config.toml
encoder_arch = "densenet"
model = "image VAE"
dataset = "regions of photos with short descriptions (Visual Genome)"
train_examples = 101725
image_size = 48
crop_scale_min = 0.5
horizontal_flip = true
rotation_deg = 5
bottleneck = "kl"
downsampling_factor = 8
encoder_norm = "batchnorm"
encoder_activation = "relu"
encoder_depths = [7, 14, 14]
encoder_kernel_size = 3
encoder_stem = "deep"
encoder_growth_rate = 32
loss = "l1"
latent_channels = 16
decoder_norm = "batchnorm"
decoder_activation = "relu"
decoder_widths = [32, 64, 64, 64]
decoder_blocks_per_level = 3
decoder_block = "basic"
decoder_attention = false
decoder_upsampling = "nearest_conv"
kl_weight = 0.1
init = "orthogonal"
residual_init = "scaled_by_depth"
optimizer = "adamw"
learning_rate = 0.0028
beta1 = 0.9
beta2 = 0.95
eps = 1e-08
max_grad_norm = 5.0
l1_shrink = 0.03
cautious_weight_decay = true
ema_decay = 0.995
max_steps = 18200
batch_size = 256
epochs = 45.8
lr_schedule = "constant"
warmup_steps = 1820
weight_decay = 0.05
Rows from block 19 of the encoder, named by matrix and row number. Each number is 128 + 24 x the weight over the matrix's rms, rounded and kept within 0 to 255. All counts start at 0. Numbers have three digits each.
# conv1: bottleneck pointwise conv (encoder.blocks.20.conv1.weight, 128x528x1x1), inputs 440-527
conv1.1:132143129128128000134130127129240129128077128128128128128127127128127140128130128128127071128128128150128128128128125128128128126128128113121127127098128128128128128128127122128128127128063126125128129000128127127125000157059127128127128084128124126119128129128126
conv1.2:132132127128128131000000128139097106128000129128123129119128149128129133128135128128128119128128128111128128128128190128128108124128128120129127128131128128111128111128128149125128128131133127108120130000129130127129130114129128128136128153128128130000128115128128
conv1.3:138127164128128122135128000130129125128118092128128127052127068128105131128041118128128079128128128119128128128128120128128128126128128137032125124129128128204128128128127126006128110056125122127099128124128110108104110255125116128117128122128042089101128130123066
conv1.6:115131132129128126128143128151131181128122079128149128123123127128127105128142105128128124128128128130128128128128126128128127138128128124128123121128128128137169128128176130122128115128137123126114199103128127052107125130121069128112128126128028126139128128088111
conv1.7:132128127130128129085144129128126122128130128128129132121131130128128128128142130128128136128128128152128128128128127128128126150128128149128134131124128128129128133128123130122128128130134122125123139124129132128108131128130128128129128129128094128130128134126121
conv1.8:120127099121128122129128127124141136128185128128030127215129123128127112128127212128128128128128128120128128128128125128128147125128128086126087014176128128000128000128122135130128129120101126128131123117128126121115127128128125128128128125128127126125128202133105
conv1.9:127128128128128127019000129127126117128139128128128255000128131128129133128124212128128098128128128143128128128128130128128127000128128128127129128161128128129102000128119112012128130130183128073099000131129129128131127128128127128128128130128130129127128255128127
conv1.10:128128149128128128128121129128128128128128009128128128129055128128128128128128071128128128128128128128128128128128128128128128128128128128128090128127128128128128128128128127128128027128128063128129128094123128128128128128000029128128128128128128128127128128021023
conv1.12:132124125110128127164164126121128129128133129128115125226129128128128132128125130128128119128128128128128128128128129128128135125128128132128102127127128128126128126128129129137128109127109126130228127126130128128099125130128128128129128126128036126130128128177132
conv1.14:131128127128128128076120130127129115128130129128127129132129127128127104128152129128128127128128128109128128128128128127128129131128128131128125127119128128125076128128115134135128129127133132132130116139131127127176127128126129128127128127128170128166128127129134
conv1.15:116129128126128119031030000092135129128092128128128117129088029128125051128130127128128112128128128000128128128128124128128135101128128121127100117135128128130128112128128128125128129123108127128129127009127126125129125130127128128124128126128124125077128128128127
conv1.17:133123125125128108129122122125129146128068129128129000178137117128126112128088129128128121128128128127128128128128097128128158186128128043109110105079128128129127110128130129127128131126126127144255128122129103124127119150129129128127128105128127101126128118153126
conv1.18:128128128127128125123255121164130131128111127128128127133255126128071095128122129128128099128128128130128128128128126127128129130128128118105112125125128128128128128128127124175128123101125075128173128117128067071129095128125032128100128110128124094116128128129109
conv1.19:128127126128128135115127129128127012128126129128105128129128128128125131128115127128128127128128128116128128128128134129128123103128128127127130136126128128127100128128133173130128129112126132128128137130128128129125130127129129128127128128128127128132128125129128
conv1.21:127127128128128128114124163085079255128127129128057080118085128128255128128132120128128058128128128000128128128128092128128111124128128143128032133189128128060119127128064079120128127127186130120119123104128128230136130089128128128154128130128160129127128125128057
conv1.23:130131129130128127146088127127128255128074120128130131105115127128128209128141081128128119128128128130128128128128127129128179129128128000128115126128128128129132126128128094118128095127111112127105126101123129131000128134054121128127128128128000128000128128089038
conv1.24:128199128138128128004128128128075139128138128128008128127127128128129124128125128128128125128128128151128128128128129128128126139128128112138128128124128128122125127128124071126128128127116126127127124123125128127126160123128127128132128168128068177129128102127126
conv1.26:119127125000128129131139124125126131128133128128111127129128128128129156128141135128128129128128128107128128128128133128128125099128128129125129126129128128115128000128130091129128134094142128129129127122127126128073128126129129128129128130128124129123128158142128
conv1.27:131255129138128125134127124107127089128002126128127096124125128128128150128105126128128129128128128127128128128128129127128128105128128000130100127129128128128108109128117109117128126127123125127124133126104129132121127128124127127128128128128130128129128125086123
conv1.28:131125234128128126096126129200129124128140114128145129124112128128128125128151115128128096128128128112128128128128125128128128133128128137128124128126128128143134126128134106125128127129140128113124131124125132130122129133124127128131128126128040129117128222123125
conv1.30:129126128128128126125127129128201128128120128128129128128129108128100124128124125128128129128128128106128128128128127128128129132128128139123129127155128128129129128128133140129128127000018134129128128120128063076131112139123128128072128123128129118075128130128128
conv1.32:124123026127128129126132128128130123128127129128122126131130127128128134128141128128128141128128128115128128128128128128128128000128128128127129128108128128000127124128128115128128128128127128128153128129129127128128128128128128128128128127128112127128128128185126
conv1.35:116243133186128128026126131129128127128153123128128136123107130128128129128014120128128124128128128189128128128128127128128128125128128128129124128127128128128128137128124126126128118128130123125124128126127128114124127128058117128126128128128126128130128102068110
conv1.36:122132132149128127137125141127128123128127123128129129105121126128129183128095091128128126128128128116128128128128126128128127108128128111129123127128128128130127133128129128120128104128119109125122127111121129129056128129098117128126128127128085127128128078097103
conv1.37:132125128128128116128128128127130117128100128128129137127114105128126255128135118128128127128128128049128128128128126128128129121128128120127120109128128128135117129128111124127128127124126126126128129035129128128002129131128126128127128126128127126118128125128125
conv1.39:055130132129128129119112134133127127128136036128129130044000128128098128128255056128128049128128128208128128128128131129128074136128128128129131182127128128128137123128232130055128113125128122074032159139128124120127128129166111128129128128128109128159128130034107
conv1.40:125129194132128126111125152128146138128073127128255132126098128128127126128248055128128041128128128124128128128128124128128130118128128144104130127127128128145126117128128127063128121052129125113071129107102028125127074133127126128125128020128121042129128128090124
conv1.43:115131129197128127111127255126133137128050126128129152128124129128127128128165120128128116128128128131128128128128125130128128127128128086122128095128128128129125128128131131094128124067140127129000129050128004127129055135112126128125128036128125028111128128076076
conv1.44:128023023000128128128128128100128128128128128128128128128128128128128128128128128128128128128128128128128128128128128128128128128128128128068128128128128128128128117128128128128128128094128128128128128127129077128128128128128128128128128128128128128128128128128128
conv1.45:128066015055128130112128128052127128128125127128020127127135129128128128128128124128128129128128128128128128128128129128128109128128128129052138131124128128050128083128127132127128243127122129108127128128128068129131128117134155128128128128128122127123128127134127
conv1.46:024128128129128158129069129128059000128061128128126009114126128128128121128120127128128125128128128111128128128128255128128032117128128122128220160139128128125128129128127125121128128124072199095118124129127128142127130083128146128129128130128128128138128127128129
conv1.47:127129240128128129111054128127075129128128078128120128081107133128132124128138102128128105128128128128128128128128129127128120127128128128134125127128128128122128128128128123103128091128021091108098129126128130128127130122144081128138128134128115130126128129000105
conv1.48:129125144129128125127128111165177125128126065128230128105101084128104122128126128128128128128128128123128128128128108128128129129128128130058133128128128128255128123128129126118128044114129130127123129126128111126121117157138111128072128112128063108125128128074122
conv1.51:127128128128128138082088129129126087128144128128128014127127129128130105128134126128128125128128128117128128128128134125128127054128128122129128129136128128126128136128125117128128128127132130128127119124126128129115129128129128128129128129128129129131128132128129
conv1.54:126128131128128141010061128171119046128125129128107129124125234128128134128127127128128123128128128101128128128128128128128071127128128112147128129124128128000128127128116255123128126130130130124122111127130129127122131077131124128130128162128127138125128078125128
conv1.55:127129144129128128000129129127000127128129130128000128127118128128128097128129127128128133128128128171128128128128129127128109138129128127129128128129128128040127128128127110127128127128127128128127000128127128128130128126127129128130128153128127242131128135074151
conv1.56:129124114108128127127130125074129123128045128128128000242129122128103128128000116128128128128128128128128128128128115127128128113128128127038128126125128128127128092128142127128128130126151149131129130129129005126134128129128142128127128120128134083123128051133127
conv1.57:128127165127128131095126131255126124128129037128120255129127255128130115128128126128128129128128128113128128128128127128128125127128128000134000126128128128070128127128128137129128032136130127128129127123128135124121128097131125128128128130128124142123128112127101
conv1.59:125127127127128142022012128124027077128127128128120000114127128128128124128121128128128130128128128127128128128128128127128094152128128129128128128115128128122119115128118120104128130127126159124022109126126127129127129119128173128135128130128125129128128125129129
conv1.62:117137128128128127130124000129129112128130128128128130128126127128128127128128128128128082128128128126128128128128125128128128133128128119000127119130128128128116128128136095127128129041129127128128114124126052128057120130128128128127128127128000126121128255128125
conv1.64:121129134129128124132129127126130130128127060128129130043114127128128121128122000128128115128128128114128128128128133128128129132127128091127122128124128128130128130128134126123128105127128125137081128138126129127000129186014123128115128127128000127136128126088008
conv1.65:128128128128128128128128128128128128128128128128128128062128128128128128128128128128128128128128128128128128128128128128128128128128128128128128128128128128128128128128128128072128128128128128012062128128128128128128128128128128128128128128128128128128128128128128
conv1.66:127128127129128125123130126130131127128032127128128131132130126128104131128105132128128098128128128159128128128128122129128128000128128126125125124124128128127125130128127127129128128118041128129130035120128075086109064132028126128104128090128123079113128126129123
conv1.67:120129128128128018137131079128218128128124128128128129128128124128126143128212130128128127128128128142128128128128082128128128127128128116041127124111128128128127128128127139129128128125000123128128130111123117126103067129128128128125128094128101116125128192128125
conv1.69:126152150147128128083174123132039127128128128128000128128123128128130121128135090128128142128128128136128128128128129128128120103128128110149052126127128128081116128128127118131128121128116118195130026126125135127124130122006126128135128163128131178126128153063120
conv1.70:136127255128128128134128127131130126128128000128128128111125127128127131128126123128128121128128128121128128128128128129128128127128128002127117128128128128140130128128127134127128126128133126127126128130128128128106128129128125128113128128128126129127128128126125
conv1.72:094129130128128128128128129128128128128129041128127128068090129128124143128133068128128117128128128192128128128128128128128128128128128128128122182127128128127133127128199128091128048129128088106062130128122129126128129128121060128129128129128128128129128126037097
conv1.74:123117053121128154127126130125126148128128133128091000129128128128128255128084126128128127128128128128128128128128136128128129141128128127126131128119128128078129127128129160128128133100124144127130128130129123127003126128128129128125128126128062126130128131139126
conv1.76:134114133128128129122129128255127132128138134128128128125129184128151105128115125128128126128128128123128128128128134128128127155128128108131132115130128128127127233128127132128128131138255136126126126208125129169108127127129135129128128129128126128130128134124255
conv1.81:128114131131128122180000121085128147128128125128129111126123124128131141128124125128128128128128128110128128128128129128128132124128128113128121130129128128128110086128123101128128123123105121127127012126134146176124136130125125128138128128128128129133128122123116
conv1.83:104129132128128106128129000152135126128090128128129128129133117128086010128137128128128127128128128113128128128128099124128129134128128120124099115089128128129128128128127097129128132101105128128126156114126120111131091130115128128105128079128127109091128128121127
conv1.84:131128128128128125126127069089128135128000127128129128128056125128128171128123126128128126128128128125128128128128125129128132127128128128127104127095128128129128127128128090127128123121094128129128122048126128128118128132128127128127128127128127127124128128127116
conv1.85:109124000128128129086036128125127133128126155128130129054129133128127129128114129128128124128128128126128128128128130126128126106128128132062136134122128128129128056128150115125128128128129128000125124130129124128135127128129128128128128126128128122128128126130125
conv1.86:127128127129128162061127124094070193128128125128091124121125128128129128128148126128128123128128128122128128128128235129128124129128128127129126129122128128122123128128071107115128128116120141122122091124103129129121131107128129128130128154128110129113128128127129
conv1.87:127097086096128129125020132108106105128097128128128116072000127128173128128134127128128104128128128131128128128128106128128125128128128173000119123062128128127128111128124119101128126119124128121078000105216000129132153124128126128255128128128127199128128124153000
conv1.89:134118105124128127129139129036132134128075128128082110166128124128037138128170127128128129128128128137128128128128126128128128079128128118127127128129128128013127128128136134169128128122119176129136128138127125124136127130127129128121128126128133123129128121154127
conv1.91:133120127058128128136126121125128129128047128128080126173110122128126130128126138128128124128128128128128128128128127128128130128128128129128125124135128128127128033128131109127128128121154128130255128053129128119128126128100128128126128125128134123039128131194130
conv1.93:089124125065128115158130121122134122128103132128016100166190120128102132128113127128128128128128128130128128128128122128128186117128128029128039098123128128033128127128141128130128179119104129129128127000128127073125125129000129128120128124128126126077128119128128
conv1.94:127132128129128126123123106124162139128000128128131000127127123128118099128110073128128126128128128125128128128128126128128130136128128041119139128125128128129128120128132142127128127000126255128127127000130122124124126131128129128126128126128125124000128113127129
conv1.97:137132128128128127170000126128128140128129118128128196128130128128126114128142137128128105128128128108128128128128126128128128138128128200128128140128128128128128130128139060128128128126075127128128190114128129109129128129132127129128128128128100128123128149128096
conv1.98:128127123128128128126128128128126128128128132128128127127128128128128128128134128128128128128128128128128128128128128128128128128128128128000130128128128128129128128128128128127128161000002127186126128128128000128128102205129131128128128119128127123128128125128128
conv1.99:071128130128128127139051132061126125128131124128126150127128128128130021128125127128128119128128128110128128128128133128128118002129128204129255198156128128087128122128122134126128126132110138097127120110128134136128130059126125128209128129128000187255128115127000
conv1.102:133128146128128128086128130128129129128151024128133132115124129128128128128139089128128120128128128127128128128128128128128128132128128018130118127131128128156132128128130062123128030129139101114125132124112129128001130129118087128128128128128119129119128255123125
conv1.106:131123194128128105133128123129131124128105012128129128043123121128113131128130106128128108128128128123128128128128093128128128127128128113103123118128128128217128128128127118078128089128157124137078128014128122000053045139125077128121128117128098125103128128108113
conv1.107:128128130129128129110129129140128129128131064128131255093049128128128138128169126128128121128128128131128128128128127129128128126128128125128127127128128128147128126128128127104128127121137127016076128112128128128000128130128127128129128128128000129057128188126046
conv1.108:128128046127128128083128128127127000128129131128128128040129130127128130128090129128128125128128128047128128128128136128128127150127128131073147131140128128128128013128123134127128133128133128000126126130131119128134127129128127128128128128128131125128128090129124
conv1.109:128192129142128128107126128067123136128152125128022041127125128128129128128129124128128127128128128130128128128128207130128127088128128068141088142129128128089084133128000132126128121128110118127127021127123131255116255126009124128144128130128119132044128111123113
conv1.111:131126128128128128124127126127255128128128128128128127128129005128127114128123089128129128128128128104128128128128128128128129129128128155127130128133128128129128128128130131128128128000105129129128127129129123127129128157128128128067128127128129126132128127128127
conv1.112:128099129127128127019089132126127101128159031128129212126124130128130128128131125128128120128128128098128128128128125128128128083128128143129117124127128128128105106128126125124128079130127119124126126100128137128113128128125101128129128128128124128094128255123122
conv1.117:128131066071128133060129128126097112128137128128126130000125129128130127128122156128128126128128128125128128128128133130128123118128128129000127125133128128126128000128141118125128214127158127122124132130135052128137126126129128128126128183128131154126128108131129
conv1.119:128121004124128128103129126123128129128128125128115125128130127128128130128124129128128128128128128128128128128128130127128112110128128128121131129117128128092128109128124128128128128128122128125130127127129123128129127128146127128129128127128102126129128128157066
conv1.120:128129157128128128135127128136128129128128029128128130076063128128127126128140036128128072128128128125128128128128130129128128153128128128129118128128128128128128128128130128044128050128139098112037129128126129128126128127124041128127128129128113130128128129060079
conv1.121:128117117116128126143128128089129128128134128128091106135255129128127129128128131128128124128128128127128128128128129129128127113128128135127130127122128128054128064128132255162128133000000127129172137123134127128139121129127127128125128127128126127000128127139126
conv1.123:126127128128128000130126036129133127128069127128129167128121055128109128128072129128128127128128128124128128128128090128128149028128128111115122078141128128130126128128123128127128127109006127126129078075128116056122096142119117128114128081128099107007128255128116
conv1.125:117147199130128128113128128127127131128128127128128129126127128128129128128148124128128126128128128130128128128128128127128128128128128120129122127112128128128125128128130121125128121128103126128125129124127128128050128135101126128129128128128120127127128128000119
conv1.127:126129129128128128119000129126128173128124130128127124129128129128129102128135126128128127128128128119128128128128128128128127132128128178129120119131128128128128160128129031130128128115045128129129134091133129127114128129122128128127128128128126128120128130128136