{"crop_scale_min": 0.5, "horizontal_flip": true, "downsampling_factor": 8, "decoder_activation": "relu", "decoder_blocks_per_level": 3, "decoder_attention": false, "beta1": 0.9, "beta2": 0.95, "ema_decay": 0.995, "steps": 18200, "lr_schedule": "constant", "weight_decay": 0.05}
Rows from block 6 of the encoder, named by matrix and row number. Rows with one number belong to one channel. Each number is 50 + 10 x the weight over its row's rms, rounded and kept within 0 to 99. All counts start at 0. After the name is the row's rms in percent of the matrix's.
# conv1: bottleneck pointwise conv (encoder.blocks.6.conv1.weight, 128x256x1x1), inputs 0-127
# conv2: growth 3x3 conv (encoder.blocks.6.conv2.weight, 32x128x3x3, transposed), outputs 0-15, a 3x3 kernel for each
conv1.70 067:50 50 55 59 50 52 51 43 53 50 50 49 49 40 44 50 36 51 51 26 49 58 47 50 49 49 52 49 50 63 50 50 51 48 49 45 55 50 50 52 51 51 50 49 58 51 50 46 55 51 50 40 47 51 50 48 50 49 52 52 50 50 51 57 28 49 50 50 51 56 57 55 51 52 56 49 52 50 45 49 56 50 46 51 50 49 45 50 50 44 51 50 49 51 50 60 54 50 50 48 51 53 51 45 50 50 40 46 71 54 46 52 50 39 67 17 43 28 31 40 53 51 51 52 50 51 45 37
conv1.71 055:49 50 50 55 49 51 51 33 62 46 51 88 47 51 47 49 49 49 50 50 57 57 52 50 49 49 51 50 52 50 50 50 50 35 34 50 50 50 50 52 50 52 50 46 51 45 53 63 56 51 48 69 49 51 50 50 49 50 54 50 69 49 49 88 50 48 41 51 37 48 13 50 49 50 48 51 50 50 50 39 55 52 49 50 44 50 48 50 50 53 52 50 48 50 50 53 50 50 70 67 51 48 33 49 49 51 51 50 49 50 50 50 50 47 50 51 48 50 69 56 50 51 49 51 54 50 58 51
conv1.72 055:50 50 49 49 45 47 54 27 65 45 50 38 49 42 53 48 51 51 50 73 92 56 50 50 50 48 52 54 48 51 50 50 50 50 47 51 50 50 50 49 52 48 25 48 54 50 50 76 49 52 54 58 50 48 39 51 50 52 51 51 49 50 14 50 51 48 14 48 57 51 65 41 50 50 49 50 50 50 48 24 50 49 49 58 50 50 49 49 50 49 50 56 46 49 50 49 49 49 50 63 49 50 50 49 29 50 50 68 50 50 50 50 53 50 51 51 50 48 50 50 50 52 50 42 50 50 47 50
conv1.73 039:39 83 31 46 40 42 52 49 51 50 56 51 47 49 47 50 50 41 50 52 50 57 34 50 08 50 50 85 43 51 50 50 72 50 43 60 51 50 50 49 50 26 50 44 55 42 73 71 51 69 50 57 49 49 50 52 49 50 51 50 50 50 45 54 50 49 25 50 50 50 50 50 50 50 50 50 48 50 49 48 98 50 50 50 50 50 50 99 50 50 50 55 49 00 50 50 50 50 50 84 50 50 50 39 50 44 49 50 50 49 79 48 50 49 50 50 54 50 50 50 50 85 50 45 69 90 50 50
conv1.74 060:50 50 52 55 51 51 51 65 60 40 50 50 42 52 57 52 44 51 78 50 51 49 49 50 50 37 58 53 52 64 50 50 51 50 47 50 51 50 50 50 50 55 50 50 50 50 50 49 53 51 49 48 46 52 50 66 49 50 54 52 50 50 50 57 29 50 50 29 47 58 50 65 49 50 55 48 50 51 54 50 63 62 48 52 44 51 55 49 50 53 59 51 50 50 50 51 50 50 51 55 47 51 50 51 50 58 51 50 50 53 49 49 49 50 50 54 50 50 54 54 47 50 51 55 55 48 99 07
conv1.75 050:50 44 51 41 66 54 48 55 50 48 50 52 50 47 29 50 49 51 49 59 49 54 51 50 50 49 51 51 60 49 50 50 49 50 50 60 53 50 50 60 33 54 69 53 58 50 45 47 48 50 50 47 50 51 50 53 49 50 50 50 50 49 50 45 49 50 60 63 50 51 55 50 33 49 50 50 51 22 47 50 44 50 49 50 48 50 49 33 49 50 49 49 18 70 50 45 38 49 50 54 52 50 50 51 52 54 50 50 50 53 49 50 48 51 54 50 49 49 50 50 50 49 50 46 36 20 51 50
conv1.76 093:50 50 50 50 50 50 51 50 50 50 50 50 50 50 50 50 50 50 50 50 59 57 51 50 43 46 51 48 50 50 50 50 50 50 45 72 50 50 50 49 50 50 50 50 56 50 51 50 48 51 49 56 50 50 45 59 50 50 69 50 50 50 48 49 50 50 53 52 58 50 50 49 50 50 44 50 50 52 49 50 49 50 51 50 49 50 50 50 33 50 50 62 50 51 50 51 45 50 55 50 50 58 50 51 54 50 50 49 46 50 50 50 28 49 48 50 50 50 51 50 49 50 50 50 50 50 52 51
conv1.77 055:50 52 50 48 47 45 51 16 49 48 27 49 50 44 70 50 50 50 50 50 52 35 50 50 48 58 66 49 49 48 50 50 51 49 50 51 50 50 50 21 59 50 37 51 50 49 35 55 51 51 50 67 48 48 53 52 45 31 60 50 36 50 51 89 50 45 49 50 53 59 55 47 56 27 52 49 27 50 51 50 50 49 49 50 60 50 53 44 47 48 25 50 44 49 50 50 50 49 49 50 02 51 50 50 51 50 68 62 51 49 56 48 50 50 43 49 49 49 47 50 50 48 55 51 48 49 51 53
conv1.78 080:50 48 51 49 52 51 49 50 53 58 49 50 51 51 35 50 49 50 50 41 36 51 50 50 51 50 62 46 51 50 50 50 36 50 50 29 49 50 50 50 49 55 50 51 51 50 49 51 48 50 50 49 51 59 50 51 51 47 51 50 50 49 50 65 50 50 50 50 50 50 08 51 38 50 50 50 47 49 31 50 48 49 50 50 50 50 50 50 50 50 50 50 52 50 50 49 51 51 50 50 51 50 49 50 50 50 49 50 51 51 50 46 50 50 51 48 50 46 50 50 50 50 50 49 49 50 50 50
conv1.79 043:22 50 50 56 49 43 53 50 48 50 76 51 50 50 52 50 50 50 50 50 69 81 50 50 47 00 54 62 46 50 50 50 74 51 45 70 50 50 50 50 50 50 50 49 67 51 51 50 53 72 31 48 50 49 50 56 49 50 50 50 51 51 42 48 51 51 51 50 50 50 50 50 51 49 50 50 50 51 49 49 52 50 50 50 50 50 50 95 50 68 48 50 49 80 50 51 49 50 58 50 49 50 51 49 50 44 50 46 48 48 54 41 50 50 50 49 00 50 54 50 50 52 50 48 52 50 50 50
conv1.80 052:56 52 49 51 52 56 51 50 48 47 50 50 56 50 34 46 50 72 50 50 52 52 50 50 53 51 84 45 54 50 50 50 47 50 59 47 49 50 50 52 50 53 49 50 51 50 44 58 54 52 50 43 51 55 50 51 51 50 50 50 46 48 53 50 50 64 50 50 50 50 50 50 49 50 51 50 50 49 50 48 51 50 50 49 52 50 49 48 50 50 50 36 54 49 50 51 57 50 45 53 50 49 45 51 53 50 51 49 50 47 43 50 49 50 51 51 51 49 49 50 50 47 50 50 16 50 50 50
conv1.81 039:49 55 51 57 48 49 51 50 58 48 51 50 48 50 55 49 50 52 50 50 49 51 51 50 50 50 50 43 49 52 50 50 52 48 27 64 51 50 50 47 50 44 50 50 55 33 63 49 43 51 50 64 50 44 50 51 48 50 50 50 51 50 31 40 50 50 47 50 50 50 50 50 51 50 50 50 50 50 50 49 50 50 50 50 49 50 50 50 50 50 99 99 50 50 50 51 50 50 50 99 50 50 50 50 49 50 51 50 50 50 50 50 50 37 49 16 50 50 52 50 99 56 50 50 49 50 51 50
conv2.70 080:85 59 61 56 41 52 53 53 71 48 51 55 63 51 19 33 47 57 52 48 51 48 49 50 44 52 72 49 50 49 49 49 46 50 51 48 51 52 53 50 57 46 50 50 49 46 52 50 44 49 51 35 41 51 58 55 56 50 51 55 56 61 58 50 54 50 48 50 51 49 43 52 55 69 69 60 52 54 49 52 50 62 54 50 62 61 65 51 49 51 51 50 50 48 32 49 68 82 57 52 55 51 51 51 49 58 54 59 50 51 53 52 51 50 50 50 50 49 52 49 71 53 62 59 51 50 50 51 51 49 49 48 50 39 40 68 56 63 48 50 50 41 48 49
conv2.71 083:41 37 49 48 19 47 44 43 49 48 50 52 51 52 49 53 50 48 50 50 50 50 45 49 50 49 51 49 50 50 44 50 49 47 50 49 50 49 49 50 33 50 42 39 48 47 51 43 31 51 35 49 52 23 47 20 49 50 50 50 03 30 26 51 51 49 51 53 47 50 50 47 50 50 51 50 50 50 49 19 51 49 50 49 48 47 50 50 50 51 50 50 50 49 50 50 50 50 50 45 50 42 50 49 48 40 13 32 50 50 50 40 41 47 52 86 50 55 54 81 51 50 80 64 51 99 50 47 52 50 45 73 52 47 69 46 48 51 50 52 50 47 49 49
conv2.72 096:48 51 51 49 49 43 47 50 49 50 47 52 50 50 50 50 55 46 51 49 50 66 49 50 52 50 50 50 48 61 50 32 99 50 49 51 49 50 51 50 51 51 50 53 51 42 50 50 45 50 50 42 50 50 50 49 48 49 50 50 50 49 47 49 50 50 44 50 50 50 50 50 49 49 48 49 45 49 49 47 45 50 51 48 51 49 49 49 49 50 50 50 51 49 49 49 48 48 50 51 50 54 56 51 49 49 52 50 50 49 49 49 38 44 50 49 49 50 50 55 50 49 51 50 00 54 52 46 50 58 50 50 51 47 50 50 47 47 49 50 49 52 51 51
conv2.73 121:49 50 50 46 50 49 49 48 50 39 50 55 50 50 50 59 50 42 50 50 64 50 28 50 50 50 50 50 50 55 49 50 51 50 50 53 51 52 51 50 50 50 51 51 50 50 50 50 49 57 48 50 50 50 50 50 50 50 51 50 50 50 50 38 70 34 20 99 16 28 70 46 50 50 50 53 50 52 52 50 52 49 50 50 50 50 49 51 54 51 50 50 50 44 46 46 50 50 51 51 51 50 52 56 51 50 51 49 50 50 51 49 45 47 50 50 50 51 50 50 50 50 50 50 50 50 50 50 60 50 50 99 50 49 58 49 47 50 54 51 51 50 50 50
conv2.74 119:50 49 49 50 49 55 51 51 55 48 50 52 52 51 40 49 50 50 52 67 53 46 21 48 49 49 49 51 51 50 50 50 50 50 50 49 51 50 52 52 45 48 51 54 58 50 50 49 50 49 49 54 50 52 49 40 47 50 50 50 00 25 00 51 50 50 49 49 48 50 50 50 48 50 50 50 51 51 40 22 49 51 62 52 50 51 48 49 50 50 50 50 50 50 50 50 80 98 75 30 29 28 53 59 60 19 00 27 50 50 52 40 46 23 55 60 54 50 50 50 55 51 58 70 50 64 49 49 49 46 48 50 50 57 51 50 49 43 50 50 50 49 46 44
conv2.75 100:45 49 49 19 50 49 43 51 48 50 50 49 50 50 50 50 50 52 51 53 50 57 51 50 51 51 50 50 50 50 50 50 50 50 50 50 52 51 51 49 53 49 52 48 50 50 36 50 84 50 40 50 43 49 50 50 50 50 50 50 50 50 50 51 50 50 99 49 50 51 50 50 50 49 50 49 48 49 48 49 49 50 50 51 50 50 52 51 49 54 49 49 50 49 50 49 44 49 49 48 51 50 53 54 51 50 50 49 50 50 50 50 50 50 50 50 50 50 50 50 50 50 48 50 50 49 24 49 12 40 63 13 25 50 00 46 50 50 50 48 49 50 50 50
conv2.76 129:48 50 50 49 50 49 49 50 50 50 50 50 50 50 51 51 50 50 50 76 49 50 50 50 51 51 51 50 51 50 50 50 50 50 50 50 50 50 53 50 50 51 50 50 50 50 49 50 50 50 50 51 51 51 43 52 46 50 51 50 49 02 49 50 57 51 50 50 50 50 49 50 41 47 43 50 83 50 47 39 47 50 00 49 49 00 49 50 99 51 50 50 50 50 49 51 50 50 50 50 46 50 50 16 50 43 14 41 50 67 50 37 51 38 50 50 50 50 50 50 50 50 50 51 44 50 50 48 48 50 49 50 50 53 54 32 49 34 50 50 50 50 50 50
conv2.77 099:47 48 49 47 08 52 41 37 44 51 48 52 53 53 52 52 55 40 47 51 51 50 40 42 49 30 49 50 49 50 42 50 51 42 49 51 48 48 45 43 49 49 47 59 77 50 52 51 47 50 49 59 51 49 50 48 50 51 50 50 49 47 39 50 49 48 50 51 50 52 56 49 47 44 45 52 50 49 49 28 24 51 38 39 46 42 49 49 51 53 49 50 51 50 48 50 50 50 81 51 49 50 49 51 53 41 13 52 50 50 50 47 31 50 55 51 49 73 68 98 74 54 51 58 50 50 48 50 47 49 49 46 51 50 49 51 48 45 45 43 29 49 54 51
conv2.78 084:52 67 46 46 54 49 00 49 50 50 47 47 50 59 47 41 50 51 58 48 43 55 51 48 48 47 51 54 43 50 50 50 49 49 55 49 47 41 50 46 48 46 45 47 51 49 49 52 54 41 59 55 50 50 51 58 50 47 49 51 63 51 50 47 51 50 50 50 50 53 51 48 49 51 61 51 48 47 52 52 51 50 46 49 47 50 56 51 49 48 46 52 59 52 49 18 45 50 59 54 53 50 48 50 53 50 54 60 49 35 49 50 51 50 36 49 51 52 51 59 50 51 50 60 51 48 61 47 51 49 52 29 42 56 49 53 54 53 37 48 52 52 49 39
conv2.79 075:49 50 50 50 49 48 51 50 52 49 50 51 50 50 50 51 50 50 50 50 50 50 43 37 50 50 50 50 50 50 50 50 50 50 50 50 50 70 52 49 49 50 46 43 46 50 50 51 50 51 50 50 52 51 49 00 34 55 99 81 32 15 31 51 50 50 50 50 50 50 50 50 50 50 50 50 50 50 34 09 35 50 50 50 50 50 50 51 56 52 51 50 51 49 42 43 51 51 51 49 44 36 50 48 49 50 39 45 50 50 50 22 31 16 51 80 65 50 50 50 51 50 50 51 49 50 50 50 49 50 50 51 50 50 50 31 21 27 54 57 80 50 50 50
conv2.80 106:50 49 49 50 54 50 50 50 50 51 50 49 50 50 49 49 50 50 44 13 36 43 51 50 50 50 50 50 50 50 50 50 50 50 50 50 50 49 51 50 50 49 49 00 47 51 48 51 50 49 50 50 52 50 50 50 50 49 48 50 50 73 50 49 38 47 50 49 50 50 50 50 50 50 50 50 03 51 48 49 50 50 50 50 50 50 50 50 12 48 47 27 47 68 66 77 30 00 17 50 51 50 53 49 49 51 98 51 50 50 50 50 53 50 50 06 50 53 50 52 52 52 57 51 50 51 49 58 50 49 52 50 51 49 50 50 52 52 50 50 50 50 50 50
conv2.81 058:50 53 53 35 49 38 49 48 50 06 51 75 50 84 12 62 13 50 51 50 57 49 26 51 52 50 30 50 50 58 51 50 50 50 51 50 57 61 58 43 49 49 51 55 50 50 50 50 50 50 50 50 50 50 50 50 50 53 51 50 49 50 50 44 54 50 49 51 50 48 50 52 50 49 47 70 50 49 49 50 52 49 50 50 46 49 50 99 63 52 50 49 50 50 49 49 50 50 50 46 48 47 51 53 53 47 50 50 51 50 50 34 44 50 53 50 50 56 49 51 47 48 48 51 25 60 49 43 65 50 50 50 50 50 51 49 47 52 51 50 50 50 50 51